Weights of a small self-supervised image encoder.
Model: 6.59M parameters, activation relu, moe top_k, depths [2, 4, 2].
Training: muon at rate 0.017, 9800 steps.
Rows from block 5 of a small self-supervised image encoder, named by matrix and row number. Rows with one number within an expert belong to one neuron, the router's apart. Each number is 50 + 15 x the weight over its row's rms, rounded and kept within 0 to 99. All counts start at 0.
Before each expert's rows are labels from the 100 images, of 14848, where the router gives the expert most weight on average: "responds to" is what is common among them; "patch colour" is the nearest of a few named colours to the mean colour under the peak. Only what is clearly more common there than usual is listed. The data: photos of plants, animals and fungi (iNaturalist). In brackets: how many of the 100.
# router: router (model.blocks.5.mlp.router.weight, 32x96, trained with AdamW), inputs 0-95
# up: expert up (model.blocks.5.mlp.up, 32x96x96), inputs 0-95
# down: expert down (model.blocks.5.mlp.down, 32x96x96, transposed), outputs 0-95

# expert 20
responds to: order Lepidoptera (34)
patch colour: pink (36); white (26)
router.20:43 46 52 39 77 56 46 36 55 57 52 40 46 40 32 44 50 22 44 18 45 59 36 30 08 34 46 42 34 34 38 56 72 29 58 45 43 36 76 60 53 43 42 60 33 36 39 34 44 51 64 57 54 36 65 25 29 23 46 47 76 62 65 65 22 50 51 39 65 54 67 80 32 54 62 73 30 66 47 68 54 49 55 21 85 64 44 54 49 44 37 66 62 38 57 54
up.1:56 61 40 39 65 31 34 43 50 54 52 66 66 44 39 58 52 75 41 51 31 65 68 54 53 53 59 50 28 72 33 36 54 45 34 65 41 50 52 54 44 52 54 47 54 20 94 68 38 68 46 35 24 93 55 36 53 39 30 34 53 46 61 30 57 36 74 50 29 55 48 46 29 76 52 30 53 46 39 70 29 63 44 45 65 68 34 35 64 54 93 35 49 41 36 59
down.1:26 65 50 39 39 28 31 55 74 50 47 42 44 55 39 47 47 69 54 32 29 12 76 60 64 29 53 47 45 58 55 48 60 64 35 36 45 64 51 67 66 54 45 61 59 19 44 73 41 54 46 36 62 80 31 28 62 37 43 55 48 54 64 80 66 32 59 08 24 57 40 34 76 56 64 61 69 56 78 39 72 65 54 45 42 60 52 48 32 59 48 54 41 34 41 49
up.2:47 36 40 59 32 89 58 73 66 36 26 58 28 55 50 63 67 60 46 51 69 48 63 22 57 26 38 68 38 54 48 70 55 53 32 38 63 65 50 74 49 36 46 40 43 45 54 35 75 72 58 51 77 54 57 67 62 41 57 22 28 72 47 33 58 64 52 78 30 35 36 52 53 57 80 52 36 37 65 38 43 29 40 59 68 44 40 33 70 49 53 34 25 46 29 33
down.2:08 26 70 30 54 31 61 49 49 68 34 64 45 44 28 44 48 56 86 58 65 44 61 34 28 39 40 48 41 35 65 48 29 48 53 82 46 47 51 51 47 37 39 73 52 25 58 66 70 60 43 68 59 37 39 39 40 53 37 42 50 61 48 44 29 54 75 88 33 44 39 51 63 88 60 77 68 36 46 36 46 27 68 33 50 50 40 56 49 28 62 62 56 49 49 54
up.3:66 48 46 53 55 58 47 54 27 60 37 55 62 55 73 36 64 50 52 48 68 65 00 54 24 57 50 37 58 53 39 61 35 62 49 64 83 50 57 51 35 49 13 64 64 45 58 56 36 61 65 57 43 54 49 81 75 71 35 48 56 41 66 42 48 65 15 30 26 51 41 23 44 46 27 49 47 37 53 52 65 50 39 60 46 51 33 52 72 65 44 51 47 59 41 49
down.3:52 36 43 54 63 66 59 64 49 42 75 28 53 71 59 49 63 58 61 38 54 45 49 71 62 52 64 54 43 52 62 26 36 66 64 17 36 69 64 46 42 19 34 45 54 45 15 24 65 65 57 44 17 73 38 58 45 46 45 36 10 80 64 46 45 66 41 31 32 56 38 54 29 37 67 68 62 69 48 64 51 48 42 61 61 51 45 37 54 79 56 68 54 34 60 68
up.4:83 60 21 36 71 54 50 27 70 58 61 58 69 50 47 44 47 22 28 47 45 17 55 58 63 26 41 55 56 55 39 64 42 28 58 38 58 53 40 42 63 31 86 68 58 44 55 35 81 50 58 58 37 36 60 57 44 41 50 60 56 51 70 48 45 62 42 39 41 20 59 66 57 29 36 71 75 72 56 60 63 41 66 33 45 41 72 58 46 24 62 48 43 35 15 58
down.4:23 68 27 55 40 54 53 44 60 49 34 59 54 42 66 59 47 69 20 81 69 35 66 63 62 52 85 26 35 37 68 57 53 26 63 64 66 55 46 59 39 42 34 42 35 62 71 72 64 39 28 26 62 35 21 61 55 53 43 46 72 35 52 43 56 27 32 45 57 51 40 33 45 68 73 63 81 35 47 36 37 34 68 45 40 43 61 45 39 61 38 59 78 53 64 57
up.5:64 22 56 52 51 41 67 68 65 42 53 76 35 48 64 57 40 32 83 49 41 86 47 58 61 34 50 44 44 49 50 61 60 57 28 66 54 58 42 23 73 41 51 56 26 50 46 23 56 29 26 46 57 36 46 60 17 43 45 45 51 42 60 61 69 42 42 54 77 74 75 34 38 50 56 25 68 49 32 50 69 40 38 54 79 44 27 48 24 54 49 25 44 52 72 67
down.5:23 71 65 73 56 45 45 56 41 52 55 49 47 53 59 83 65 42 42 17 50 41 49 58 48 62 25 30 20 25 04 34 93 54 51 51 52 69 33 66 54 48 58 54 63 48 70 65 65 55 53 56 56 54 56 49 56 59 41 41 37 47 69 33 25 61 36 53 52 47 54 51 69 53 39 50 84 65 44 48 41 63 57 28 60 62 31 51 64 40 45 45 45 24 53 17
up.6:48 59 74 50 38 38 57 37 35 33 67 30 48 57 64 32 48 42 81 55 47 23 37 59 55 66 56 44 55 36 45 66 70 33 67 51 53 41 62 48 39 37 31 37 60 64 50 46 48 57 38 66 56 73 45 08 70 49 37 40 99 50 45 30 76 43 46 44 37 53 35 48 60 54 76 45 59 69 40 37 31 63 36 46 63 28 36 67 49 71 62 21 48 66 31 65
down.6:70 66 61 54 65 71 73 47 75 47 54 47 47 35 50 38 80 49 61 08 77 37 39 49 40 54 34 38 48 44 52 25 70 69 65 31 44 45 36 58 39 52 56 38 29 22 37 96 56 52 47 53 49 46 31 38 49 51 69 82 44 37 29 32 49 55 37 58 24 44 39 39 49 45 46 56 39 59 66 61 35 68 44 61 63 51 70 38 67 77 35 57 55 63 68 39
up.7:21 74 42 28 44 58 38 52 54 82 30 38 37 54 55 61 55 53 59 38 48 77 74 38 64 54 55 39 61 60 65 37 42 53 18 41 59 53 37 50 54 35 48 43 47 45 54 58 49 55 56 32 59 49 83 63 60 58 22 27 58 20 45 43 41 57 63 41 44 58 38 35 42 31 58 95 56 33 61 52 38 37 42 35 47 61 43 40 75 84 58 58 89 28 49 46
down.7:37 51 50 54 69 56 74 57 48 45 58 43 45 78 30 65 52 75 51 19 14 35 57 36 74 36 77 54 74 65 52 47 35 49 60 65 54 32 55 39 29 50 42 28 54 49 31 54 50 45 53 55 79 48 79 45 58 75 39 53 34 66 19 52 44 44 71 39 59 57 64 55 65 27 47 62 36 57 24 56 50 39 63 39 27 54 66 51 36 43 66 16 49 36 66 28
up.8:46 28 32 63 38 47 67 40 56 44 47 54 71 49 55 56 81 41 74 34 70 30 46 53 44 25 31 49 32 52 47 78 47 34 23 48 50 75 25 67 41 48 63 37 47 63 69 52 70 18 56 27 59 58 56 61 22 67 24 47 71 35 47 31 31 61 54 61 27 42 45 76 44 55 78 60 48 51 54 67 50 44 38 68 28 59 52 52 40 61 74 32 75 51 54 48
down.8:39 32 45 45 43 51 89 53 43 35 52 37 40 64 50 44 56 71 60 51 53 72 66 40 49 62 51 70 49 49 56 41 50 41 43 51 53 54 67 60 65 69 42 39 60 37 52 80 41 59 60 49 56 31 45 17 48 57 42 40 60 21 52 50 27 60 76 55 23 72 71 35 48 76 34 34 78 86 63 43 46 14 42 60 49 44 54 63 27 52 42 37 22 43 24 28

# expert 19
responds to: phylum Tracheophyta (25); kingdom Plantae (25)
patch colour: brown (57)
router.19:47 54 49 38 30 54 68 80 27 57 45 41 68 22 62 54 58 18 59 41 39 42 66 41 60 58 55 66 67 66 58 62 44 67 33 69 31 41 37 41 71 80 31 13 54 29 43 38 78 30 36 49 51 41 51 37 76 63 48 34 36 50 34 27 53 25 54 48 35 50 50 58 55 87 58 52 52 24 49 44 48 50 47 44 62 67 58 44 59 32 87 55 65 47 49 42
up.2:69 39 59 36 59 22 47 50 49 41 58 59 48 10 44 39 69 66 59 35 51 42 56 63 62 72 51 55 44 54 70 43 50 34 59 39 63 58 66 31 18 73 56 02 76 38 33 42 56 40 71 49 31 47 54 23 33 25 53 76 64 46 48 51 53 52 68 74 52 62 41 66 34 48 48 51 66 48 60 44 42 58 80 67 71 33 42 51 58 37 17 54 49 63 39 45
down.2:22 43 81 58 50 48 66 77 42 68 47 53 49 28 52 53 61 51 35 66 60 37 65 35 83 49 35 89 51 51 38 56 34 51 52 69 70 50 85 70 27 23 33 51 40 54 41 53 42 41 54 53 49 53 39 58 51 50 46 59 28 36 36 38 40 76 43 40 52 43 61 26 47 53 52 61 41 34 75 48 73 31 38 52 40 23 63 43 43 22 74 42 42 41 76 29
up.3:64 38 52 86 52 35 35 60 39 75 00 31 42 64 43 52 46 66 48 66 51 19 68 47 53 36 40 64 53 45 41 49 53 52 55 41 36 43 42 49 67 70 73 36 76 52 54 33 32 62 55 45 40 37 43 35 70 32 33 50 41 40 50 80 48 60 17 49 59 57 50 63 48 61 52 38 69 72 50 28 39 56 70 54 33 64 55 38 64 64 51 54 61 77 13 42
down.3:40 62 59 23 35 49 26 35 43 34 79 41 51 33 48 39 47 45 50 43 43 76 67 62 56 49 57 54 32 64 59 53 46 62 16 47 49 69 72 48 61 60 75 38 41 54 37 48 38 35 59 38 59 23 63 71 29 66 37 59 71 36 46 33 80 40 44 76 45 46 51 67 65 20 39 42 61 39 26 58 59 88 31 57 26 50 34 60 46 53 51 70 54 62 78 60
up.4:41 77 35 45 53 36 59 58 42 68 57 49 55 63 51 39 54 46 78 37 33 12 72 48 52 22 40 43 46 42 40 47 25 45 56 60 78 31 59 47 38 56 23 61 50 61 49 33 39 48 56 73 46 79 41 49 38 33 63 57 42 24 30 55 42 56 34 52 27 53 50 48 54 83 48 63 68 59 70 36 47 69 85 48 72 22 82 49 57 55 20 54 53 42 53 45
down.4:52 33 44 48 42 49 27 65 21 54 63 65 35 47 60 51 45 40 38 85 47 62 59 38 79 41 49 57 50 25 48 56 66 47 66 70 32 28 08 75 36 30 49 69 52 55 44 26 40 62 55 46 63 42 57 42 36 53 53 40 55 08 67 28 74 63 64 69 62 58 63 47 30 52 53 76 71 42 64 46 64 50 51 38 50 44 56 33 72 39 56 34 80 59 52 54
up.5:56 61 49 56 31 60 42 56 32 20 48 68 60 38 55 55 23 50 22 52 49 37 72 49 74 56 55 65 19 45 52 44 42 61 53 34 45 64 39 18 49 59 62 64 61 47 57 68 41 74 73 56 32 40 34 43 83 40 55 48 37 54 34 51 54 45 54 60 62 53 45 38 41 69 76 87 64 62 31 14 34 43 45 36 57 58 49 25 27 54 48 86 55 73 47 50
down.5:52 32 52 34 56 46 40 46 28 50 71 63 61 37 47 42 35 55 84 49 22 43 35 30 44 73 46 68 55 72 42 37 62 40 84 55 31 28 39 46 40 55 50 52 31 64 58 69 52 62 65 30 33 60 41 41 41 65 60 56 29 61 26 65 96 27 27 43 78 49 31 44 55 37 47 68 59 40 52 31 77 56 47 52 42 38 45 40 84 49 56 62 68 55 51 44
up.6:56 59 39 60 28 62 54 51 32 34 61 62 52 49 53 55 71 70 58 82 54 34 45 50 38 24 29 52 62 52 51 39 55 74 52 63 38 65 59 55 61 45 65 60 60 83 66 51 30 38 62 65 54 46 77 61 59 27 24 53 51 73 51 40 66 55 37 39 48 60 62 66 56 69 28 28 45 30 25 40 28 51 51 41 63 53 55 35 58 35 42 41 52 38 00 48
down.6:41 82 94 43 48 93 33 30 42 28 39 50 28 35 45 27 64 50 48 71 56 48 55 36 50 49 82 28 62 57 44 40 43 74 39 47 36 33 37 61 55 47 59 55 55 62 43 53 59 42 36 35 48 48 49 86 40 51 54 68 79 54 54 69 58 36 50 37 45 48 48 70 49 60 61 67 38 41 37 43 48 72 11 61 37 69 60 50 38 63 42 38 31 70 47 61
up.7:54 71 58 43 49 59 37 29 36 39 80 47 61 60 37 71 37 19 37 37 76 55 58 79 36 39 73 43 70 43 48 46 51 29 48 37 23 27 33 63 33 68 62 36 36 61 31 49 38 69 45 47 60 56 60 41 54 35 65 62 44 45 44 46 47 61 46 44 64 30 73 32 52 61 25 41 53 56 30 85 35 52 81 57 66 36 68 71 47 35 53 43 56 31 48 83
down.7:66 27 70 47 52 39 17 32 70 42 54 71 41 76 59 19 43 65 41 39 52 50 34 61 15 46 33 58 47 25 36 31 71 57 52 70 33 64 44 50 33 57 64 69 52 65 62 26 47 49 63 22 57 43 70 61 53 57 76 58 53 48 58 46 60 27 39 60 49 58 28 41 57 53 67 46 55 41 39 59 64 55 46 51 74 56 65 74 06 47 59 37 42 42 37 29
up.8:55 51 48 36 57 49 47 90 47 27 42 79 48 61 81 39 59 45 09 25 56 63 30 39 49 51 43 65 50 52 38 39 54 49 40 57 42 37 56 37 46 60 55 77 44 46 56 64 41 41 53 61 42 48 51 85 22 49 44 17 78 65 36 64 73 55 50 51 58 55 62 36 60 37 35 63 24 26 53 58 59 56 20 49 83 47 43 48 56 45 22 43 65 67 49 66
down.8:66 88 33 63 61 44 29 11 68 11 59 42 49 41 76 40 39 61 69 50 58 69 51 50 29 49 61 48 59 51 52 31 50 55 47 69 38 68 32 48 52 45 61 11 29 46 48 39 35 52 45 74 36 68 66 66 69 55 66 65 57 48 67 36 55 52 36 50 36 46 53 44 51 48 86 50 41 50 65 57 48 61 55 44 47 33 44 35 23 78 40 53 53 57 46 83
up.9:78 49 84 75 50 26 50 50 57 19 41 54 37 24 50 58 40 57 71 52 49 64 35 42 59 40 68 59 73 64 53 44 52 66 63 52 31 45 34 39 22 51 59 48 67 43 73 37 44 36 60 56 45 55 48 41 22 33 65 38 59 50 45 78 52 29 28 43 43 77 59 57 44 43 33 59 17 40 34 61 52 37 34 39 47 66 43 61 71 60 38 69 59 44 95 55
down.9:30 35 69 42 39 22 28 33 56 46 46 52 89 36 53 37 56 61 52 70 45 62 46 43 58 28 36 22 63 42 53 58 46 37 31 48 32 63 61 23 65 49 70 59 51 63 49 35 53 57 49 46 58 93 29 47 58 56 57 35 25 57 64 32 48 41 34 72 61 31 57 72 40 44 73 38 41 44 70 34 67 66 40 43 75 48 65 41 45 56 37 73 71 56 54 81

# expert 21
responds to: phylum Chordata (100); class Aves (98); order Anseriformes (54); family: Anatidae (54)
patch colour: grey (79)
router.21:58 66 37 29 61 70 43 77 67 49 25 36 35 62 37 19 48 51 52 57 72 46 59 42 46 61 74 51 58 74 40 29 66 27 30 21 35 62 48 60 40 38 46 71 32 32 55 42 29 51 70 55 41 46 24 61 51 62 35 35 49 70 51 77 45 62 52 64 68 52 67 26 52 52 73 36 45 46 25 31 26 61 65 40 49 44 42 30 41 65 54 23 52 26 54 32
up.4:61 46 46 67 78 66 35 39 46 47 45 53 29 62 60 38 32 61 67 54 41 50 48 36 57 43 51 50 55 54 40 65 41 68 91 35 42 65 38 16 31 58 49 70 62 62 51 64 88 49 28 45 42 79 33 39 24 84 35 33 59 61 75 54 34 42 61 52 45 42 41 40 46 52 39 55 70 34 50 36 34 80 57 46 67 47 39 47 37 57 32 67 38 35 83 39
down.4:41 57 37 61 29 73 84 40 44 54 33 29 75 62 58 74 12 29 40 51 74 49 40 28 47 43 63 39 51 36 56 61 33 29 69 51 53 37 60 43 56 55 61 36 65 57 27 40 46 61 40 73 50 73 47 51 47 53 34 26 33 63 51 80 40 74 79 37 63 54 42 49 75 39 50 60 68 41 46 21 43 40 38 66 58 52 51 52 61 57 34 14 49 62 61 57
up.5:56 45 53 41 70 46 57 27 48 65 40 42 35 45 70 61 46 43 46 25 93 45 34 58 84 74 36 76 72 49 40 82 40 30 48 39 13 51 44 53 38 50 65 62 45 44 48 70 51 64 49 59 80 53 39 44 59 40 70 49 06 39 30 45 75 54 83 53 37 58 48 35 42 37 35 54 59 69 44 60 42 62 49 37 49 54 43 56 51 57 53 40 32 49 29 36
down.5:54 74 75 33 51 46 54 56 25 51 38 78 42 34 54 80 65 31 50 51 60 76 52 47 35 48 67 63 49 65 35 68 36 40 71 41 53 39 25 45 53 78 40 24 54 71 27 20 43 56 65 57 42 25 57 32 49 35 68 27 55 36 52 54 47 60 59 47 71 30 33 43 56 59 54 41 32 70 52 64 13 45 52 47 70 44 64 59 61 80 43 40 41 43 73 63
up.6:60 53 65 74 52 60 82 31 50 46 48 61 69 75 71 62 44 45 54 35 44 45 73 30 36 38 42 68 49 74 58 44 55 36 47 56 41 47 47 23 41 45 70 55 38 51 39 46 69 45 82 34 62 38 15 57 62 51 29 21 66 57 41 66 31 46 46 67 76 64 36 78 57 33 47 41 33 48 16 52 20 27 50 70 35 30 46 64 51 59 45 40 48 58 66 44
down.6:44 28 50 65 52 77 63 44 37 53 43 69 61 63 62 27 54 36 46 36 50 48 15 46 42 49 56 62 42 78 67 73 37 31 58 49 36 43 66 68 41 47 39 66 60 80 51 41 74 51 64 60 43 56 52 39 45 32 37 38 46 53 71 53 44 45 36 56 43 50 42 72 25 47 29 77 36 22 81 43 43 29 75 47 59 46 25 56 44 64 46 53 39 41 88 16
up.7:44 65 46 47 84 38 65 43 52 58 43 40 43 45 56 48 47 47 51 55 58 82 76 52 38 35 46 48 31 37 39 34 42 45 55 47 42 58 71 31 32 54 45 52 77 42 27 58 40 56 36 21 80 48 61 45 64 39 45 55 66 54 39 76 35 63 62 43 51 07 56 18 34 52 27 50 43 71 80 61 20 56 69 53 59 28 51 77 35 59 55 56 41 40 74 66
down.7:53 62 39 52 26 60 68 28 65 77 56 41 27 28 63 43 90 71 43 31 34 64 67 53 62 28 67 38 25 55 49 41 39 46 47 64 52 65 57 63 57 71 49 54 32 33 44 46 16 57 64 58 72 50 60 42 35 47 58 24 39 37 58 61 33 61 31 51 31 39 46 46 35 62 59 73 49 49 73 48 30 52 73 58 64 53 37 44 70 52 89 32 32 46 54 36
up.8:37 78 66 60 60 45 64 43 80 44 41 71 56 18 45 63 71 55 45 52 47 05 70 47 91 61 67 42 52 60 38 68 65 41 51 68 32 49 74 46 65 49 65 47 40 41 67 31 42 19 32 50 29 73 55 39 47 62 48 58 43 48 49 47 53 38 67 46 37 42 52 58 64 61 65 22 23 55 52 44 43 66 42 42 39 53 48 32 59 40 35 17 32 64 52 39
down.8:49 61 40 32 46 46 41 54 63 51 71 51 46 40 66 36 47 53 54 61 39 95 55 41 37 51 76 34 57 32 40 74 42 44 50 22 66 39 36 64 65 45 35 55 41 47 46 56 45 67 59 46 72 18 33 40 45 63 77 46 64 33 31 51 52 47 48 42 33 46 58 53 66 26 50 56 59 61 26 55 52 51 10 45 25 70 44 55 75 57 49 64 40 57 51 99
up.9:61 34 33 38 54 61 71 44 55 36 46 92 45 53 43 51 37 62 51 28 45 28 62 63 39 73 49 75 64 28 24 48 40 44 62 26 66 56 70 38 26 61 42 69 54 78 21 68 50 29 42 59 34 40 75 39 36 58 49 40 73 53 55 69 35 61 61 57 23 54 73 43 70 33 36 54 45 15 66 51 49 38 47 59 68 52 48 61 52 52 74 56 61 53 28 51
down.9:59 47 47 21 39 47 30 48 61 29 38 56 43 91 47 49 38 42 71 35 48 44 51 76 57 45 35 52 33 29 80 40 53 32 45 56 40 45 98 31 55 57 40 58 28 39 58 62 49 40 27 84 43 42 35 49 51 32 48 67 53 54 56 40 46 57 51 28 50 50 31 33 81 32 48 42 63 45 97 34 41 67 49 47 61 60 46 65 63 43 62 65 55 40 58 40
up.10:74 40 58 16 51 24 78 84 38 42 35 68 51 60 70 44 48 17 62 42 60 62 34 61 34 51 53 68 64 44 35 51 40 64 46 48 30 51 49 74 64 84 77 42 66 25 61 36 52 62 39 53 46 37 68 42 51 46 45 22 61 51 53 59 56 36 37 41 58 56 78 57 51 24 25 32 41 38 50 39 51 64 60 61 42 43 87 38 46 59 58 45 56 41 29 42
down.10:62 72 50 42 65 67 49 56 66 63 47 41 65 43 68 47 54 64 67 36 68 47 57 65 46 28 34 48 43 65 52 71 45 95 50 43 20 54 49 43 40 50 61 34 49 73 77 39 39 66 34 63 36 44 39 62 60 36 50 45 23 40 38 49 42 46 46 19 71 25 54 33 59 34 43 54 57 48 45 56 41 66 83 68 60 29 68 70 38 17 42 49 43 26 56 17
up.11:66 60 79 59 57 42 48 47 38 61 65 67 43 65 26 46 78 60 46 38 63 48 33 61 56 46 59 46 63 65 57 40 31 42 48 60 54 79 35 48 64 61 48 46 29 38 51 50 48 45 19 73 39 64 21 67 28 55 54 56 63 36 45 14 43 67 45 45 77 54 41 15 46 45 27 41 51 57 61 60 45 67 29 71 72 28 32 83 28 41 66 28 63 40 43 51
down.11:66 49 40 71 77 40 42 69 42 74 35 40 46 65 49 44 58 67 28 20 30 26 27 50 52 75 56 35 45 49 28 37 43 42 77 29 38 59 48 10 36 42 57 57 54 64 54 83 51 39 41 55 45 71 27 47 34 39 54 44 55 65 54 35 62 62 47 52 66 68 38 35 50 60 35 65 91 23 75 61 45 48 64 56 44 54 57 54 61 69 35 45 33 54 63 39

# expert 14
responds to: phylum Chordata (100); class Aves (99); order Accipitriformes (55); family: Accipitridae (45)
patch colour: cyan (39)
router.14:56 45 48 45 45 79 80 61 65 36 49 71 38 50 29 54 25 58 59 52 55 27 35 43 53 49 48 78 49 61 59 35 34 62 28 36 50 34 52 38 75 53 49 53 62 54 70 32 52 40 38 44 60 67 57 62 55 54 22 49 38 74 44 53 59 78 60 50 76 50 75 55 53 62 22 75 29 62 58 40 54 80 45 45 75 17 37 46 44 44 35 12 54 63 27 50
up.5:54 44 56 32 50 54 61 63 90 26 63 56 51 51 46 37 39 34 99 67 28 52 38 69 29 25 60 85 52 54 46 66 56 39 73 42 62 51 57 36 40 48 60 65 16 76 28 40 51 52 59 41 61 46 60 63 32 56 37 53 58 57 47 45 54 46 16 32 70 28 50 47 57 60 47 43 40 44 57 63 38 44 45 54 49 56 37 76 26 38 51 85 40 40 47 57
down.5:63 15 34 61 19 48 29 39 27 60 49 58 35 42 69 62 44 59 44 62 48 68 46 63 35 50 36 78 60 78 49 40 37 63 32 43 39 55 51 50 56 20 65 48 44 70 42 28 64 42 52 39 54 68 64 38 56 71 42 70 33 46 43 40 61 39 69 65 45 57 65 26 51 51 49 40 35 53 71 37 60 50 44 49 40 70 39 80 58 31 52 59 56 75 53 00
up.6:51 46 39 59 14 65 63 31 75 42 67 38 45 52 65 78 68 28 41 78 65 84 49 44 50 64 54 29 41 52 48 14 70 73 28 61 41 54 64 39 55 52 67 37 19 50 72 68 31 48 48 60 41 49 42 38 52 39 43 38 46 41 34 41 40 42 34 47 27 49 50 54 61 33 63 47 72 39 53 43 38 32 62 74 71 71 56 23 78 64 55 49 62 44 51 44
down.6:45 17 61 33 65 62 52 56 78 43 51 87 25 43 71 37 39 77 59 45 47 34 48 27 68 59 57 53 62 37 31 19 39 59 56 40 54 55 51 56 45 44 73 52 52 40 51 50 65 65 62 97 37 31 36 41 64 25 29 62 67 40 56 71 51 38 46 65 54 55 45 51 70 27 35 23 46 53 53 43 43 49 29 47 47 38 35 50 67 67 54 64 48 44 58 17
up.7:50 62 58 50 46 59 45 68 17 56 29 45 73 53 48 70 45 32 41 36 43 94 54 57 33 44 30 65 44 43 36 45 06 49 44 23 34 53 54 54 31 30 58 82 57 53 76 60 56 55 58 50 55 57 43 57 41 54 37 45 52 24 66 33 29 72 69 60 40 67 54 55 55 57 45 45 83 47 17 33 51 71 68 51 39 47 66 38 64 23 56 62 55 59 54 57
down.7:32 49 64 40 57 71 37 43 46 56 46 53 46 14 49 46 64 72 54 51 51 40 83 27 61 27 50 52 43 69 53 46 22 82 17 36 57 63 58 29 41 36 57 62 49 75 36 45 57 49 68 34 43 55 43 58 51 45 52 41 32 58 46 71 47 58 43 17 64 46 37 52 45 85 51 67 81 52 64 37 58 53 83 63 26 43 55 63 40 31 69 30 53 44 29 59
up.8:37 56 62 43 61 66 37 46 40 63 47 48 83 73 50 26 60 39 58 32 48 83 40 68 51 58 28 47 58 23 44 46 54 25 65 60 25 39 56 54 45 45 68 71 63 52 27 40 53 49 34 56 47 27 50 42 42 39 53 51 46 36 36 65 49 75 52 66 52 67 58 54 39 45 99 69 58 34 58 48 35 57 36 28 39 62 57 34 51 23 23 64 45 51 75 45
down.8:66 65 46 45 34 71 43 66 35 53 49 77 78 39 63 34 87 48 35 79 30 46 27 66 69 63 41 45 42 59 46 38 39 55 50 33 14 50 53 38 34 59 45 27 65 27 37 49 21 66 44 49 58 69 52 50 48 58 50 47 60 58 19 38 40 62 57 41 39 69 53 55 49 70 58 38 41 54 35 39 79 56 55 84 38 64 62 34 66 57 39 36 83 44 41 54
up.9:52 78 27 45 35 43 42 62 72 78 46 65 77 75 47 57 40 61 26 36 60 50 28 40 70 35 47 24 64 33 31 36 46 71 58 57 87 66 69 42 67 63 36 67 54 45 66 36 61 51 67 28 51 33 37 42 18 55 61 45 30 48 32 42 39 58 65 31 39 44 41 41 66 62 42 49 60 56 52 60 55 34 31 47 41 45 25 44 38 48 72 65 44 30 58 78
down.9:77 53 55 57 51 54 61 53 46 34 18 80 57 71 33 71 41 35 34 41 68 41 26 62 48 31 38 66 50 49 63 69 43 34 65 43 40 41 43 70 48 56 14 46 42 55 31 71 54 53 38 51 66 35 61 53 40 50 58 46 55 51 60 72 64 32 49 71 43 37 53 46 42 81 59 29 27 29 62 28 36 29 49 83 61 71 17 58 81 44 52 48 63 56 47 48
up.10:74 72 50 58 37 65 72 48 53 29 51 19 27 46 30 58 45 50 29 37 55 52 37 46 57 49 45 34 49 54 60 36 52 62 56 59 47 44 28 54 62 23 68 51 77 51 40 38 62 50 32 56 56 30 48 40 51 96 51 53 48 57 50 55 99 40 09 46 72 32 31 40 57 46 44 69 33 41 45 46 52 74 65 42 51 65 48 78 40 59 65 50 38 47 62 41
down.10:34 50 50 34 56 55 59 47 68 25 64 80 46 51 17 44 62 37 70 25 39 50 50 67 23 68 67 61 44 61 51 41 41 28 44 57 04 62 76 43 50 58 48 63 49 32 41 71 48 45 16 40 64 45 80 54 38 46 39 35 49 39 70 65 70 25 35 38 52 43 71 51 57 62 35 45 62 73 54 44 54 68 61 35 55 37 53 36 36 55 62 55 64 35 60 79
up.11:63 59 46 87 53 56 46 51 41 43 31 63 38 54 43 43 56 17 55 63 63 74 64 49 64 58 27 30 53 55 55 29 48 30 77 64 60 40 59 57 44 65 44 45 46 74 66 39 34 45 75 40 35 63 51 63 55 33 59 30 56 57 44 49 34 79 45 57 47 57 78 49 38 43 63 50 46 48 35 55 08 38 19 47 31 57 59 26 77 83 31 62 68 42 32 39
down.11:47 94 62 22 40 56 59 48 87 83 85 35 52 76 53 33 28 31 42 36 58 56 71 49 59 50 64 28 53 62 59 75 55 64 27 43 46 47 29 46 69 38 37 50 54 45 54 49 63 64 46 53 50 37 43 63 42 56 33 37 52 60 53 43 43 52 26 51 27 63 30 50 33 65 55 70 51 48 29 75 65 60 43 62 34 39 59 48 38 18 56 53 38 42 32 30
up.12:35 48 65 44 47 51 60 86 46 38 53 31 56 55 63 51 18 50 43 56 16 46 50 51 92 41 39 41 56 45 64 26 65 55 51 43 50 37 12 75 56 37 63 60 43 55 61 43 58 19 46 40 33 66 36 57 56 71 45 46 62 88 16 66 72 39 50 40 28 43 46 49 51 61 67 35 41 39 67 60 78 63 60 37 55 30 49 59 45 53 50 45 50 45 77 43
down.12:75 46 64 49 52 65 62 54 42 72 47 75 47 55 33 47 71 23 41 38 20 69 23 63 32 61 32 42 30 34 13 67 38 44 54 65 46 49 58 45 32 70 53 48 71 29 52 53 53 49 08 19 41 56 42 14 61 52 57 55 68 55 55 53 45 45 37 55 47 43 43 64 58 58 37 54 38 52 63 60 54 69 53 39 94 64 47 40 53 56 58 40 52 79 38 44